Weights of a small masked image model.
Model: 6.71M parameters, 64-pixel images, encoder arch vit, encoder norm layernorm, encoder activation swiglu, encoder moe expert_choice, encoder num experts 16, encoder patch size [8, 8], encoder layers 12, encoder width 160, decoder width 192, decoder layers 6.
Training: soap at rate 0.0019, batches of 128.
Data: trained on photos of plants, animals and fungi (iNaturalist), 77898 training examples, 37.6 epochs.
Rows from block 3 of the encoder of a small masked image model, named by matrix and row number. Rows with one number within an expert belong to one neuron, the router's apart. Each number is 500 + 40 x the weight over its row's rms, rounded and kept within 0 to 999. All counts start at 0. Numbers have three digits each.
After each expert's rows are labels from the 100 images, of 14976, where the router gives the expert most weight on average: "strongest on" is what is common among them; "colour at peak" is the nearest of a few named colours to the mean colour under the peak. Only what is clearly more common there than usual is listed. The data: photos of plants, animals and fungi (iNaturalist).
# router: router (encoder.blocks.3.mlp.router.weight, 16x160, trained with AdamW), inputs 0-159
# gate: expert gate (encoder.blocks.3.mlp.gate, 16x32x160), inputs 0-159
# up: expert up (encoder.blocks.3.mlp.up, 16x32x160), inputs 0-159
# down: expert down (encoder.blocks.3.mlp.down, 16x160x32, transposed), outputs 0-159

# expert 9
router.9:484456494474514447538473508515543415433473467496490476434516448478508445472451432505496443474483532491501469468504462446447523459430474467472471555482503523520484567492533472521518494533524543485547437502573485506542519526502531471481581476500521455539502541533474475532456439447550428457473572450531436559534426482559495497443440473521482450478501457474461460437481453458457495495520532540480529551548513566515531535561537493516585568564482450529564527567468558526537526417519544
gate.0:508490486451505504583562502456486468521515526457450478484497452524548451510567491462528526589551540523511403491484473524500498483558473416528393445461464500526483587544510504498535522508490454592546457480473541517439468536499497560460447439449447573497550454567454535504427509459526491528484509508431501512526512517492488466497546542495542522480566508493521496455515476538471523512537568557505491503482512420428578519516533445434465512562505513470432502498547434515533519475557507
up.0:468471507491559493480546522562552605514555535456527538551500509442474458502498493520523544455403481481466506451440502512568515543498513565504486519541496557549490522513585516494541407431466535456530460513533459505500549473505509451454511487546597459461465512440480495567509438478495573513489476492515502445529521469493495445499540497409449499446482640487485508461567498501532498376485449471476509494495506547497486502474444517488518503464548537512433496503527486489494504469552548
down.0:537516501552531557503521551484434472467492498542542480460472465517466525491422478504495601503446508502532461429471464528518471467591475436464433476467481424542475508473484535468475470530486514575465516457488492522405487458498503568494544495468567541446473551542521522497497523557441540512447552560508538459472486493575548471517542515539480536513569466515436443497475472522505516486512491485483526518551489497502451414413598484539488456516546440462461493496604454532542498541528459
strongest on: phylum Arthropoda; class Insecta
colour at peak: green

# expert 14
router.14:501459500508480436504529538447447425486534434487485476453482444464452568458488453461485466440442477497494486494505448435507488450492460502470511523444500524541464516489574452570507423467521562474532450540514562523561528521538586538548523490451568452505550545573491436526544449459537509511455558565496467444459455501485467457457497468415527445477470450453523440458517445452452490574551518490522557500525519549490529536510484527544521531517439478545464535524498522517540543456541452
gate.0:535484511509498437512470538551558497476515546471525475444474479467528509553547515481621542526447464536537513564506581560470564473454509527495539508494462473593518574556559452542606551455543525530471399526521436482474534386431484506532520534499487493505495548467477505452496476565536443457518464468446498484518530438513537486484514512498492464495489513477532486466506526523490413482547491485514457514470495516518472547521460458416529496450554519444425493517501522509535451474543439
up.0:551510552519534469522496543581455486524498487448476516427543501530558463585520503514515580458483490506491567522541520472475515492540548534539531502451518492496467512494612426521559507437537585568478498491506457433506521478558500426493468549490481517501456540410463493508444527492486370518515493490540482545545491526531567406451423487496515526492544539473504462520466514498484477430509499455517468458505558486550525515508546471506517481485566509407492432473489564490536494524536548
down.0:527540585538466499535505501468482528533511462524485466563437516476496510440493455462507491538490532507589506424538462562511537524427480585462493468553502463503442522483401537570493441555492429492466504514555631541493569487484492469490466557532414527514545549532532530551468479468494517531492494543484544531461497523529488461484528440478482523492489538495466536521475565503482470490470530548524536438507515526431464466589407496482422450498556541542510486484508479483432498460455494
strongest on: class: Aves; order Accipitriformes; family: Accipitridae
colour at peak: cyan

# expert 13
router.13:421463530476551491489489541494451485500498468552473465466496508430473437539509468570497432487478539496473512430427465461503503425481506448467495488442571546573539511522512553491484525529501553511526452535497533505533560533542506448538564489513562468530507502550539496527476504441547465446450530451498455508562442472511457468458463489466454481468421439534422455429465469466496466456527536514579536579559564527568546457521578457532527529558485558534484517526505494545520537465528505
gate.0:483581475511511407516488572443515466467494472499456511512504390455402436489526458534466525472549482544489537499537501428500512554543520515508547555544533488408502471486453488491524526481506572476573444549550490440506464488572548511501559576506472508485486488451538557509503470563547483500506551483549404447489506481502521554455485529504508481540460510562450488519558475548478537475448552553462553474490489489447523422487499509498464497480561454501537559448498450492507487520464587
up.0:439485502506480544515502504569515488475555472522536485525531516500564458465543522464547549526472418493429520528491501477441449488532500458513533524502437590547493497410455461442560586535455457519548449389486477463507445475470519540508518566493458525516551447502520452477558436513524543555466504507534503425556468435525615451490480503457465508480531465403477477495474470483542482484487518543531474470515470487512570491517551541515537511504502414546545528526513518530472499528481577
down.0:492599454536476492534492533462435508522456476444518540599515487474443502493488501497450469493539446427487581521500526516434527512531547447478477512460488544458546424505446450510481493545529565490439485485513553482475467455519451464461490516429488568466542479550490494497466487504486530515481526484595419522504484541473500555436487507536504454499503540553412462479488496521490478498530442510479510474414510457486574451540541497573481589551514463462533572406477501486501485552431477
strongest on: phylum Arthropoda; class Insecta
colour at peak: pink

# expert 3
router.3:471462489441542440522515551508488534444450472548475453497546490497471482455455472519484467442467515452431485459484457491446509442452509501488493492466568523517500529485556556526554504487527530550519480530490533512538521517530470518517480555484578474505535505498479448555477431468540495449452518495458475549584453478529454479481443478503426449499453431526416488452511482402451415513516498550496530597562526538527504470552461505554580551502404541552488526498500560544542530462555458
gate.0:466497444528496467522471438522538462492531492521527550480556474524488527468508566544560468466475471517483391466497534541468551476461467510506562434485492573516540504487559529454506528508519457466535480456481510527421510510444443526524496448488479474462514549496386520525541481497489507514509475415506482569473542434568531520510435534449553561515529471498547542503487533466442563551507531488471469565527512418410449506402506497528485492472448530497460513486453572525485507558595468
up.0:482474472571454461566403504513557548484478403547485567457528383500507477462483512524555511499432537486528485479422515535470510427454530497542515443496517494507481513437572450465538484501518434496477541499424515514475448519545465545559495448537491520461556494525477455512510529487502459523498506441492487590514505456489633474524515550498524568521537542512444490479495539510435506556438534502465491526535543461520486492474466510547526500458454542583498499489461554498511490456575503
down.0:511532514431492500441493477490499467540509576455597476480562499486474540458484505498488483499573551490564505496509552499481500487476553527532508538509505477545567455506493511497428531567562481478618502504531473542508561526463466456393505475516509537533523441465527548501504527502525545452522592452456497580489500472487435491538520462578540502444496462456451487531507552493614500462517491528487545444585538578489465568445499478525495592518521429456504521499540490476499498509499482
strongest on: class: Aves; order Accipitriformes; family: Accipitridae
colour at peak: pink

# expert 7
router.7:485512523468521501524488517497491505493470428559467452455580466469498480476520469462502469472490520475460489477436448470493544443440480495428508504442583567554503509553580528545563444548503551535552453521536526533557523557537465496475517491518557425505490549531522427533444472517536432467466555508465473529544473450548451470493489528469430511462445557531483492464466447484473437496551544508556505533534554574533549523575496466537571528563465449562471538552511538553544493495519537
gate.0:460460522469431485514580446502465515512567483440549494498406475503517460548469549510541458590493512459473549500481453522432461452457511478537557458509509524549503517536483455482431536455506480446486567515431482543484523483452476568455542558448476458508557505429525496421518439570487439516413530491481452441436484544479558450544478491480442538502497499482524457480508483453542464541552475571553459521494514477443492541557519480523495481455512554583464514508491509491512583506490505
up.0:439473480543511410454527451499551475496406499544501467594465549542545533413459484540523538458466498572471477498525559472526526533495482526512548517575514452502527501487520517489524447470488523548492480467538390570524423486564506478549500441499473503448546489549490477561471504543496469532516549429447490485533463423498520494386506463487564513483517490539488488435567520499544487524444545539495477448486544507462515486508471472542487526498572464473476514531435520538465438536433466
down.0:496527496479495442489484524547473441524527504502522476578498519511548524532503474511485483532436513570490558513552516523480500576568538455455518564486473458531559417531445535513480554510553522530439494456515557554575488479531370488467449574475453405457517458489513486530503468554457443442497456523502489514467486494423544432515498507497509461419480513507492556505533464499516522512430461513450573492433529523512559459449508527504564458520513470457519555539472461409531527539490519
strongest on: phylum Arthropoda; class Insecta
colour at peak: green

# expert 6
router.6:458519471457514550516471527527512530487510460542485485444544477460484477538456449478498473414471531434470477444452487445449561453441474525464452562443494572534507534509497546494532523506496541468538467503506525538508545521520492480500528483575526452545531511561507463501431445482462464437487542454449439509560430424553502463467437535490456435481475445515421489549462426471498452534567552526503492560524545504552572473519526464552579541516480458517509542525505520517500574439516583
gate.0:496473513508500496478579534551480521448501442439520470441496541503531514497473403478527440474524538482558477561526557479452542556459578473442516492501507478561540483515559522544440501421531492562494528444531475558451411445533578457469525447462553479502458398459471521500468574489509482539419526486427523550535527456528549530454540560474487485540548542515507481524514508473472424542482454521504528507540465498467464466517541540542512459466527560564446464516471452527542484501488489
up.0:456474532507493499435573485545533516433491495415497456535487538519572523469464446544522414526517522473523464516591564478471490533462543435511481512508490498555517455529537509515454529422526481510521499473542507547480489450548526474481519448475499552499438400452472504479475533510443462536450525501420484537543528441504593539462532489457528521549461559442491490509455445561483489540512472552535500461571537486520455426486530572526485431453483553574449485542532513514569498523542470
down.0:471555478498534507567476582507491486470440507513572535425454491503486503497442539488498431533570584491444492521436574503441511463484421514458458500487521459464517495557377467481479476514490516473564444539527559488553532537561471496553535538513495528523469503498461469522482563407540506481553556489502490542485475471512482541492531517484579476463472526515452486538501502525493458564550537501513467530470500461591535539533515412501432521586498563480549462445477462485469479556486480
strongest on: phylum Arthropoda; class Insecta; order Diptera
colour at peak: orange; yellow

# expert 0
router.0:472450469435548491566465524495475512439538507540458476417523464447456491552462476452571481446473495458487516465468458448461512466486561507421469515457534496531521554500557510507485481433513553533553440549505544504566470523539463442519587507445530497513505503484427497577486493503517446463477555459471422453533435442507523463491452471451502450521514520525499427487511504476451422546536523482542517516515561583507566491518505419551532565503474520533534533529563505525551572466516493
gate.0:549470451541520446391413376535471491482496513539552473568543486498532489462519478452412540508512542445526462597513508526497506495539580532503560463481463527569521519421491509479451548504485501577492542457494458555433499482450559483465427527514470439516488533505506528480504483560507464494447505483546466534493538502467480530490535485531501493503517449500469471517498550604477498538541532487480534472494595542573509448527513495422429464460497477549532558496481518523470500468477497
up.0:461528503481505579574584502495499524505511533432515485508561432535475558512491516487500518556554385501479521424527475482566411516524508500523461589473517492443520524531460534508512508489451533449395441516505498427569456456562529461489552434477522540468513462512466526500522515465462518495540507544565443482519493513586553506410551470476490482529535494448488449498508484434544517599519460509541530552527487457544493482476502473582484518517492518452520503432464465488498514525534527
down.0:503465539506501543516544485477601540583428448502493409448460574494514521495491466456542474518471573546517573600497519470547539500532527513481562472553496527512463541553495467503513539415467509452474515473477520473467479487478497563457485573456471506572513472505524456551468558505562515565561509494512522506545473563436498577498483564517502501478492511496456460501553476582504444479514462473417543509527568476467520513573485508478485464415492486509519456521414485473500544517444481
strongest on: phylum Arthropoda; class Insecta; order Lepidoptera
colour at peak: pink