{"dataset": "photos of plants, animals and fungi (iNaturalist)", "mask_ratio": 0.75, "loss": "mse", "encoder_norm_position": "pre", "encoder_activation": "swiglu", "encoder_qk_norm": false, "encoder_num_experts": 16, "encoder_layers": 12, "beta2": 0.95, "beta1": 0.95, "shampoo_beta": 0.95, "eps": 1e-08, "grad_clip": 5.0, "batch_size": 128, "epochs": 37.6}
Rows from block 7 of the encoder of a small masked image model, named by matrix and row number. Rows with one number within an expert belong to one neuron, the router's apart. Each number is 500 + 25 x the weight over its row's rms, rounded and kept within 0 to 999. All counts start at 0. Numbers have three digits each.
Before each expert's rows are labels from the 100 images, of 14976, where the router gives the expert most weight on average: "patch colour" is the nearest of a few named colours to the mean colour under the peak. Only what is clearly more common there than usual is listed. The data: photos of plants, animals and fungi (iNaturalist). In brackets: how many of the 100.
# router: router (encoder.blocks.7.mlp.router.weight, 16x160, trained with AdamW), inputs 0-79
# gate: expert gate (encoder.blocks.7.mlp.gate, 16x32x160), inputs 0-79
# up: expert up (encoder.blocks.7.mlp.up, 16x32x160), inputs 0-79
# down: expert down (encoder.blocks.7.mlp.down, 16x160x32, transposed), outputs 0-79

# expert 14
patch colour: white (80)
router.14:492498491471515529511495508522477490479519490538502476499516469498498479524501496496488479466524492480516467477476498497472539467500511545462502546457473508503504500512536521504528488463543509509502466454525518525521517515527520500479539491
gate.0:441484528520506522520481476513507475514488521525531491504483520523519489459490530509548454486531494502526486521555511515474521525511482481501502490511481512491503496545513544499508478517438508515460487500542498514478484505436507491442503505
up.0:550539495506490495540521492488472536493514534521467454516456528476431507533511494492499537475492501525509516530499519480492503473489484529499506466486535464525458527462478492515531486500527464466506463541478504475518553528517528479517482518
down.0:500528477489465519527542538503523490457517458517487465485502547481474475561471445515503529494525445475482500504488475504509553465486556501446513545500527512488494507466535486468507476487498479503525498490464517496532490494482508516550491493
gate.1:479485494459533482487491474484521461495517531454486502482500476530458528504550488506474562518472495541486507469511516510539491533478514488476455506533544492535474492498480497536466529475490503442474483464490485492519499521507468503512492518
up.1:540497480486506494463535473450474558491513472502472486497510492514484509491422489498560474489485522481543522467485508507502498545492561499482512485499434538492502505508479518563508501468496499486488526535477502502480512443523473484494515457
down.1:528509496510487492483523516461433513507459523518530494486495488525501492534515511472523493498497489519508476529549479514500513468492511492517491503506521503540524533512520497519470513487540500487488497501523558504503505461515510502495474447
gate.2:519530517514514507483521454525535487511556507496514483522521492517487480507511465537501529535511488521468503470547474463519507491484541536482496500525465517502510479496522529499513497464492447523489545509481507493513492533518472528484447501
up.2:497508491484506495488496501465493477470519505457464495512491488466488489507467480507514540476518493519481494474509471488517525545469548510492516475524467498506542466539475568504503486483486505499505541551554509485510487498519482506524509483
down.2:501467503496542520504483521516520470479521480491552488457470504511497550519473491458517494453497553512478488551468453552480495483507507506450517499511522481547495508535511534492460483518482458484507505487476506508476521556511513538513492511
gate.3:506508482497496525461497485520485484489526461542503489500515481518465538515515446506512491556487513513504529480504508482536470471493500520489505515477478461478504507506507493523498467452486460461508486489496504452537495545509519496484496516
up.3:480543509510514455475486486486497553490526505483478502481482503458550484481538504481445527526510477467469458526529477494480520519522524510504498504497535522524482508502524481490483499501507504484487488494517500490458526479481482487502532511
down.3:478486491517515500494524450488514533494468490508465473461530470513528543526491516490547486532510485546542484542515553534541474485462497498498516505496478518515501513506545539438480499460473510515518497513512490496507480485501488460501512473
gate.4:510466532531490566491483466438499487489541492495536489488501506496542490422491464506479466522516518527540464454502466465506514519517491450509446477529470488518506537472505515545510514500519482538454471506489504490464502486488485544471506495
up.4:503479517512490517492490481506487475462501488517505463499504510490494486517516515490465544501455515432471501490511454480499454497485552523497513513455547470533469494475466540493495488486477489537507504497516526504522462517467534512470515484
down.4:558508513487485480474506483475492547494550500508487465530534460533526503479528472508493474477535514504514497489513473509508511486445538487560531479498509557522533512490481538554556495470508498531506490488507528532527474480496473498471483477

# expert 0
patch colour: black (72)
router.0:488491493470507471505520523486476488507500458522516486502491507472491488468486473535540473467468529498501537495474456507458540496463496485558470547463512518543557505481527546520528482466514545479519486481515504513529479484504481450521464470
gate.0:489471478461517498474514488556461515538508509456535529539511496514504545461474499514512538491538520516501508545482496470521471518469473474520544533509500525501564472515478503487498501500529486509527466520519516523501451514522461521508489494
up.0:502524474471488480513491504508477488476469535498550539516458477491489521487467462483502499519447549514478530502470508505521540505469477478546535508513502516501520510507508491526517521499512521518520500516535556508479473494460507508494497518
down.0:504509461478489463489511478519482496504544498484554496504530515478518522520520551528528457490552513515471465496488469495504541478476464452512449523516530499487487456539463506533496523530483502471509465473482507462487507495480457466473468540
gate.1:497509505498491503513510519509524513481498497482557515482493487520453512480498484461474514505525466515506524490524543486506486505477439473564477503491507534484471467488535531535492528490502496509510427463499464488537524520483548513518496514
up.1:509521506530478515504513473535503513524524518470541479505485493508463479492504498468499519521549489522451487495453546488461520501554497462477519496479493489528471468488507484490523533482501513539487524521546476452510563491528563485472491492
down.1:534502548506516492501510491484487515492483509518483498484475520511516547509505475513477479489505513516545506494496456513511496490520474492478523491480529441495518504555471549519522491449525503442459500474500453510476509509502490522447479521
gate.2:534432507511510509480493461531489511543517470488497489511492506525480494534508532521485464537468484456481518506547516465484511498518512534507470466506480456506530486474449505507496470476529521460536503507505473476525506490469478488521502523
up.2:467499482500457537546467461527496510499492532498510496524464500498488536511487523528480502479487535521487475490520472517493495462482521483502505510514501494498547467476473503551516519456500504498543488546498517475514477481529471504566484534
down.2:512519513548509515428493476484510501482536503493496503481483478477535449479530503541492552516516497503558536554491514456509503464539518538516504515523519482483502496516489511443471491498536519499476479514483475530448470472498548551521526492
gate.3:510492452473478479498513508485476478502547476516471487528501484454496557529487466494522548482519481484467482474491494514509486481505467520536465460545525485550558509493482490478519505534500487506493519504470490524516476457502449471509460516
up.3:468517491522498541500467513540525473466501506471515482483491501487553500457493489530510484489525466509514515489548572514515519525460540465536505550475429503500486489490514485460520453464491514523459511473539470499489530521518512498485488491
down.3:469485514499464510555520499461520477484532497540484444474467516492531485503518495503529531524465495483542510439510524480538472527503538496512501495473522458537551479495523510506550495492477524528478515486505492496511461431494490550492529495
gate.4:509557512499449484510513504481499491491468472506519491458486503501514510491528493498537554483524487484469512483522503488477517494517533523496497507508498499425465479527498495462446514519456451506513539519521486525524517554504481486513514463
up.4:524503542492517526522494496504503490493503519523563558482468491470522468509500503484496505516469497475516498447521499527526493529485508534492443464507498480505515491494456503506500475538477526494472483568497488485532463535496506529504539496
down.4:520484481492509482495528500514475502502453488502508523490491482485486504465453482484477503509506506469492503495511546496476447518483472496531515512457494502570510501539502493467447526487499547513515482536525428483478482492482487482536476477

# expert 6
patch colour: pink (52)
router.6:481494485486548498482483542482481475459503479516488463479514515472459466489486476517451468458485511497563438458496468487495542478494510476495496515474551502526530472476526513523515501502493504534523472522534537519545508533520490481509530522
gate.0:477496526461481460515521528496474512525503510549509490459498555489492498540472492514512476497477510521494507485540524528505493495519491488528517494470517472494506445474501483510488521569495473476477508467515495456557523489507493489472515502
up.0:519498533449513495507498505467477530507519499581529475493481559512475485538479501511473466491477483530507495533537490516455462499483502511512519491470524483516495470494509470485496516560490523492472490491481513471524531515534491472510508535
down.0:485498470496481505539474502482497502506477454503541492505488463504485502504537512530509491494494548491495519514489477492489527428501549493494476533458488487502470474504520513482515505433523488531457544485478517496537494477526476525483487479
gate.1:516508527519489504490485513487529475482523533517505535468544528435542505503502460443535505498516465451465498557489509504508510541518521487506501467481468478487487453515498504514527521507507470477500464498459511487495496478459487491484517467
up.1:470507480478530512499502482535456523497493482482500497515485494517480506489502543556463514499492524511538487459523470498469487466495464501487517513467530516504498511499484489459479507505485524519486523542576482536501512534526522538519475519
down.1:502526494524525519520492536539515532499488507513473490493477452529483454458430508516493529505514504478533492484496477542494523491480531568507484498478484577503505493499473515471487495483474487505452475485526480509527502450483453476473524507
gate.2:475508509499455511509547537461488531500434512461468470479495461459529495476495481493500529486495486506483482522522511513491485493487549503441500512523515497484523474527501490473481503486498482524485496561498450496502486485476499529500508475
up.2:469490515530452527491547531447497552519447516483441459469495487465507464476511474499526512457485503527471486504483496493516484501476554485465525499492529497535519476514510471460500523484507487527490501545515475482504474506511519530476481503
down.2:539515515507494497502495517494530512487460506536496482500481524490517508475510499496524457522496503453477449531492514464446478488491499474505521507506496470514463537478504487498510487556494498499479466498507547494516500529508495491501527510
gate.3:493512527501521480519491482492461489487514512512479515509530468510469495426495481516502483417523507510542490505479435560483526517522497495507488487467522534510468509507501481527480473521523469497515503478508504501521457516505545501504538558
up.3:529517494465501557491518520524514478496462487552533487494518537491497503482529499518533535488503505536467501522492543476522481515486455517485495531526484486481534433517480529468511510509497496504503460495476471496498543474548467549501457467
down.3:517485481506505534497483506480503490490506501515567469512474462487515493453496516494535502529492524488529524488495455511552507487496518497511509575463466488492465496483543526491516527475517496465536482544494524504502530479490462564484512474
gate.4:515510484522500509466531493465545506459494496495500473480533513500522521497553473531512464513520499545469472521513504480507484492476503525479487594512517511502427540546477499512499463487512513484487499562482478452494457457517491451484520505
up.4:489519487469501504505519532509492535462537482559556479499519432469494512480494501503480459458518521480528486522495475532491486514505486501478532504500500514534521509458468487509488514499460496534487484519493525521521495460476503489472475538
down.4:450476528515499508535502482486465503496444505510519465497504494529532494496528515549524517539523520494525529523509505523544494447528477517493461501498467495490471483491496461478530545503466467461474476511479509511455471496475530457521526510

# expert 7
patch colour: white (93)
router.7:492468510496480474512513510533476490487524472503497505484529476492474502542485473481468506478482503476467459493479488461500500460512527497460504530496544543527527535483506535512509481483490498529522501521534523512523539520523519507508547465
gate.0:532488470542486505498486529570511564507525477517505503488465486520482520473545536489491486468505520524502471495552544502538520526527471512522516519469494534515498505489520490478477489489490462532466507505505507474500489500520479500477526514
up.0:512496516482498477521446483484473532507528497504522505485492477507506535521497506467491440470543488506515492518479483480506518509469473478504482463473534548531515446440506506511506503541514464502477490526498492516483510498470495548501497538
down.0:511531500480473521478513507529535520485485527540501530454544518506481536509557489552468525530474493465516499464500510473506515513473502499516500521520467486469458532531492474455481507480492535439494551491491495507498520510463514489496515453
gate.1:500477526487503498501470524503530521528436465508467510461503510512526482523446486529533493520537503522505531498491518537480518502537504527489489515509511513468500510511488478453524506528465537502456516540509513493487505484418519477528528478
up.1:488490486503478505472503506499530522512477497530517555460487469500533499481479505524499492484447506533542510498453555502479499481524509526469519551485525473489472456473503510447533506510514553488472546522515493500466502495482549480512507517
down.1:531478541496515499490480468521493506529502493526480447511527523485506584521474502500481494505440470495485497499510529538514466523483512481520515515531499497481518535505463518490542484533456498495498506501523491461548511500506520483513455496
gate.2:460504507488522497518487453493508485506486554495496474491477528548579515478484510518461504548503535480516486500499527503507490470493466502522513526494480506503480494504527474525510544513484487509501476469527469537447530490488511511504546499
up.2:484472508529441513515509528492529489518506464528493479531524467467501508510527506483517467516524443498518482500484482482492496503496517512510494489457519502444493479533493472539536483511487561470455512463509512478539512512513518503485443531
down.2:501524529547532479507482511496498501504470533462471522545496469478547482469527484513490483555486543583477500481510478478511551510539459512526480494500518474474511491508488464533537518481501506520495470467484504544462487507538492518501485486
gate.3:511521512430502447515479494524504533546534508473529503487512491489493514550473502479530505479522471483462489458519500560459501522473499481525498502529515500486551504485505502507490468474420522514517527532496471476527511485496526505508483511
up.3:487506546475498474481480522513511505514493500475505459519519537532466492511466482472517507468532478491473502448538465533448502484518506472524498500520474493522517533477527506486496489503425513552529497517471495487537526468489544477513506470
down.3:473506479458509500525487527518479477505487481502523526496548494531472508518498526470505499464452494502488540523464492492486499529516532470498505522489499472480482454495484556508480520542522487494461531493451482478454458509502517481507527543
gate.4:512529484491526458480464459460499487503510510492540513486489495493486514482513514503482494521572498499463524527508503539483513521517556476540510514433452523481492521525502451483526528497486534499470502504478505441520480552521499491502497471
up.4:545474529503473492509571516505465517501490497472502522511523517467533574538482505472503520482499513452478490491494517512514515522503465529461462456522516521506486503486523482527481473503464493505486518538487525512519506495487494494473536531
down.4:520491493508520507494465518493493513536490477512468502468505538480503512500499573500478528519508469521509520515471478556460508484509442481460498505476452539497480490477505503454491461515501458493463548499449535504501455471504472513505486519