From a checkpoint of a small masked image model.
Training: soap at rate 0.0019, 22900 steps, batches of 128.
Data: trained on photos of plants, animals and fungi (iNaturalist), 77898 training examples, 37.6 epochs.
Rows from block 9 of the encoder of a small masked image model, named by matrix and row number. Rows with one number within an expert belong to one neuron, the router's apart. Each number is 128 + 32 x the weight over its row's rms, rounded and kept within 0 to 255. All counts start at 0. Numbers have three digits each.
Before each expert's rows are labels from the 100 images, of 14976, where the router gives the expert most weight on average: "top examples" is what is common among them; "colour at peak" is the nearest of a few named colours to the mean colour under the peak. Only what is clearly more common there than usual is listed. The data: photos of plants, animals and fungi (iNaturalist).
# router: router (encoder.blocks.9.mlp.router.weight, 16x160, trained with AdamW), inputs 80-159
# gate: expert gate (encoder.blocks.9.mlp.gate, 16x32x160), inputs 80-159
# up: expert up (encoder.blocks.9.mlp.up, 16x32x160), inputs 80-159
# down: expert down (encoder.blocks.9.mlp.down, 16x160x32, transposed), outputs 80-159

# expert 12
top examples: order Passeriformes
colour at peak: pink
router.12:095165116113104107146104088116093110105131102133106121137134083176117116109172115109120079149094184105106079112074180059156086118124098131175149174129106149083132177168154167148116144079150149169134101050112075180119124152130148155094128116
gate.2:129142121088149157102108108132089140103108137140183146090166162164094168115114176105153101139155164084083118140145146125130124136139122154112139122150178118106169160135118141163049181108119128112083100065096107081144174126099099151161075102
up.2:147205082036083095127111117117112132164090158110191100092042168178128139160106134121111145099096158121130134129123120102137094120148157099139109131091186159107133128103187103098061161127045119171062137114119192190160198108143097160176135113
down.2:156130117119087087126146144162086171090195105123115126075106074174116154180155095168152127067152128154108094190153132066101138127165114116050175112114089148134096168142122120132168101093162158204127142136117144100109176168131133122021173126
gate.3:153127139097121041132126116145114138099162102104159093145095116125163135164142111111101122078104151110144098100177116081133088131119104148109179100139151057104100148107139124121118186171079126098075113094138147110155158119109134086136150090
up.3:142145153163125188103119100098143129202081101108128168071141110102157083106118163144121127147159105157111151155116122196143188104139141079120088199099101163118134133142113143146173113099155121140174177172117158145107101153092088144142151153
down.3:130096148139147104125135161079130117188128123130135135178124175102148094152107124077133125131122117148108091151202097189103168102136157160064082117108163123083111153225062113163126092143125099111179134186134123145091086142107125144134141137

# expert 3
top examples: class: Aves; order Accipitriformes; family: Accipitridae
colour at peak: white
router.3:126169082173157116145167166146127089100177150155076148161187123138117071114121103102089086068148131148121135090120082094208142095119097123126173126160164139188183145158116170166155114085158165166176121129188174116120133150166154189126147079
gate.2:098157082138102123130085092116156144128156120175141142157089124162127099113166152090083142149152126113155124153184093064130149129176134140179174096075094060114058129067146159129121148159095114112145073121069107115131150136115116121160118078
up.2:158168096128160107184102068125100137126081124125154132144155162131071061156114102109151083106126159099145126148144119103153169095174101140173131073092057155110109084118112121138130145109167121104111196101101104143103141162152198110123089142
down.2:135107126122131125096124109122109114101163103119133115085138136158139130150133115155144127111106072177136145098148103103119138136127162153135082123153148103169165096149099117097127149074160104158097098188146125149164188076087115122136161152
gate.3:136093152186131093113115080137093137085132160111156180143101128153093170090090143144135122161153061062126149108173186105107118172151149122090095140115159141103177176095122144126166127148127145089143100116109074123136107154169114094089159141
up.3:171092068156129137148110071174136139151152124078148096093073125110128116108145133134097105048130150202124148096093177084125145144157118104120142136102125182125142121156126132131129047117090160146122190126109131102145179137130156125084118137
down.3:102114114162165149172095162133101174187161134113131147073081129139126116042150123134133137117108096179081118146128082168119111134140143151105112081070123156138074139083082178148094101076066106125133114050087151161153137160097180117133146153

# expert 10
top examples: phylum Arthropoda; class Insecta
colour at peak: green
router.10:086191077163142180144147059177069124095132093078117191108110117157132113101195108083113136161079150166080116182110108093110086071113143113156104185115104123108159167168176150105148113104156170161135118049105134142131131147178172124079130106
gate.2:127102122121096146149141092100107142171207190134116122164184083130083128104124096138082136090118112109125127120159142111167104149159185097169080148150127144078166166153135138109155109071144093074065160159102141111103145119063124135138131080
up.2:122205135117165178133108117167095082183175097103116149122131157153189154161139103045114146145093121066148117159154123126127082146109096121099158136141115143088112118114125135092130110158115133178126140150108058099099142216182198106147148122
down.2:198097141173129148134135089114120106147074044121107110071070132158138156141097123127077161171117158124104177120140166144165097206155131095123118113050136127083126129121134145117220087163097128121159126099143131099136087212132128085129140184
gate.3:098131119116122085174172143115060101173084153121181118150139169099055131125139096102152082125085089110124133115173170161095143105121121082141151085076140122149076135142150185131131095130075091090088125127110148112111090209140143117095106117
up.3:065122117174086162144157144118100161146113089139149172173114061160020178170154114087122131076121127147134087157122161099129104114138110094152161127164192152127131129162144119150103085087116091080109098164093127150131147161103103095093113158
down.3:126168080149063173092138160113089127108117116085090077107196123091070135178117103121171119155156093112114141177061119100159108118127115168109120160189141139112123166119077116077138174148145089084098112122174069117140119147128123101054151138

# expert 6
top examples: class: Aves; order Anseriformes; family: Anatidae
colour at peak: grey
router.6:222108129188160159143155150134142091126162158084162164137109111143137077111133112071142096205110097119073092133106136086085104128093101187177133148145167173068132172138179121159120189138154135161142093075174158161162088135159137146126114127
gate.2:114108050117090155132104100100108153103109170127154147167127085126133106138207141123100162086077149138108166159075085158138115114117109131053098120146181160145062145164084134079086097149121118108163110119105130140162113140144135173106089173
up.2:170084162137115134099138117115126077089145101137185188117151149125058130130148131124151148144051110102090134121123088053148166093063139115151149136180197216161112110120096132102117149132108133134083173121112064095100160163148118136152166152
down.2:113154130117144070105121146096111082127136128153138090180141126095104148189138120112119111080116112122135133187116165183134130060096148112060114134126151090154153082128175139177098106150143161147186091097157174169107125109136108149114113151
gate.3:107156136120122126149145130103120119063155056193128100096127107114128132127170156166120115170150126123144095111093086129100141107099186084128156125135132123087126132140120125168183116183147150044121155205103104199097156103084104127078119197
up.3:149053148122135126104099140084105102202111153178090154152105099109125113183116108050154108166167145077120132086160143130104110162165155172193138111100113099160121137119078123134170103147121127173146113140161121071144158163139171145163156088
down.3:116163159138142134120103105142154120133138113155159103102124235076112167116093112161167132111179150105165090049103152116109162158132144108118094156120103124116139143169090125167138192171080118160133139166113157104059145152103069134111152141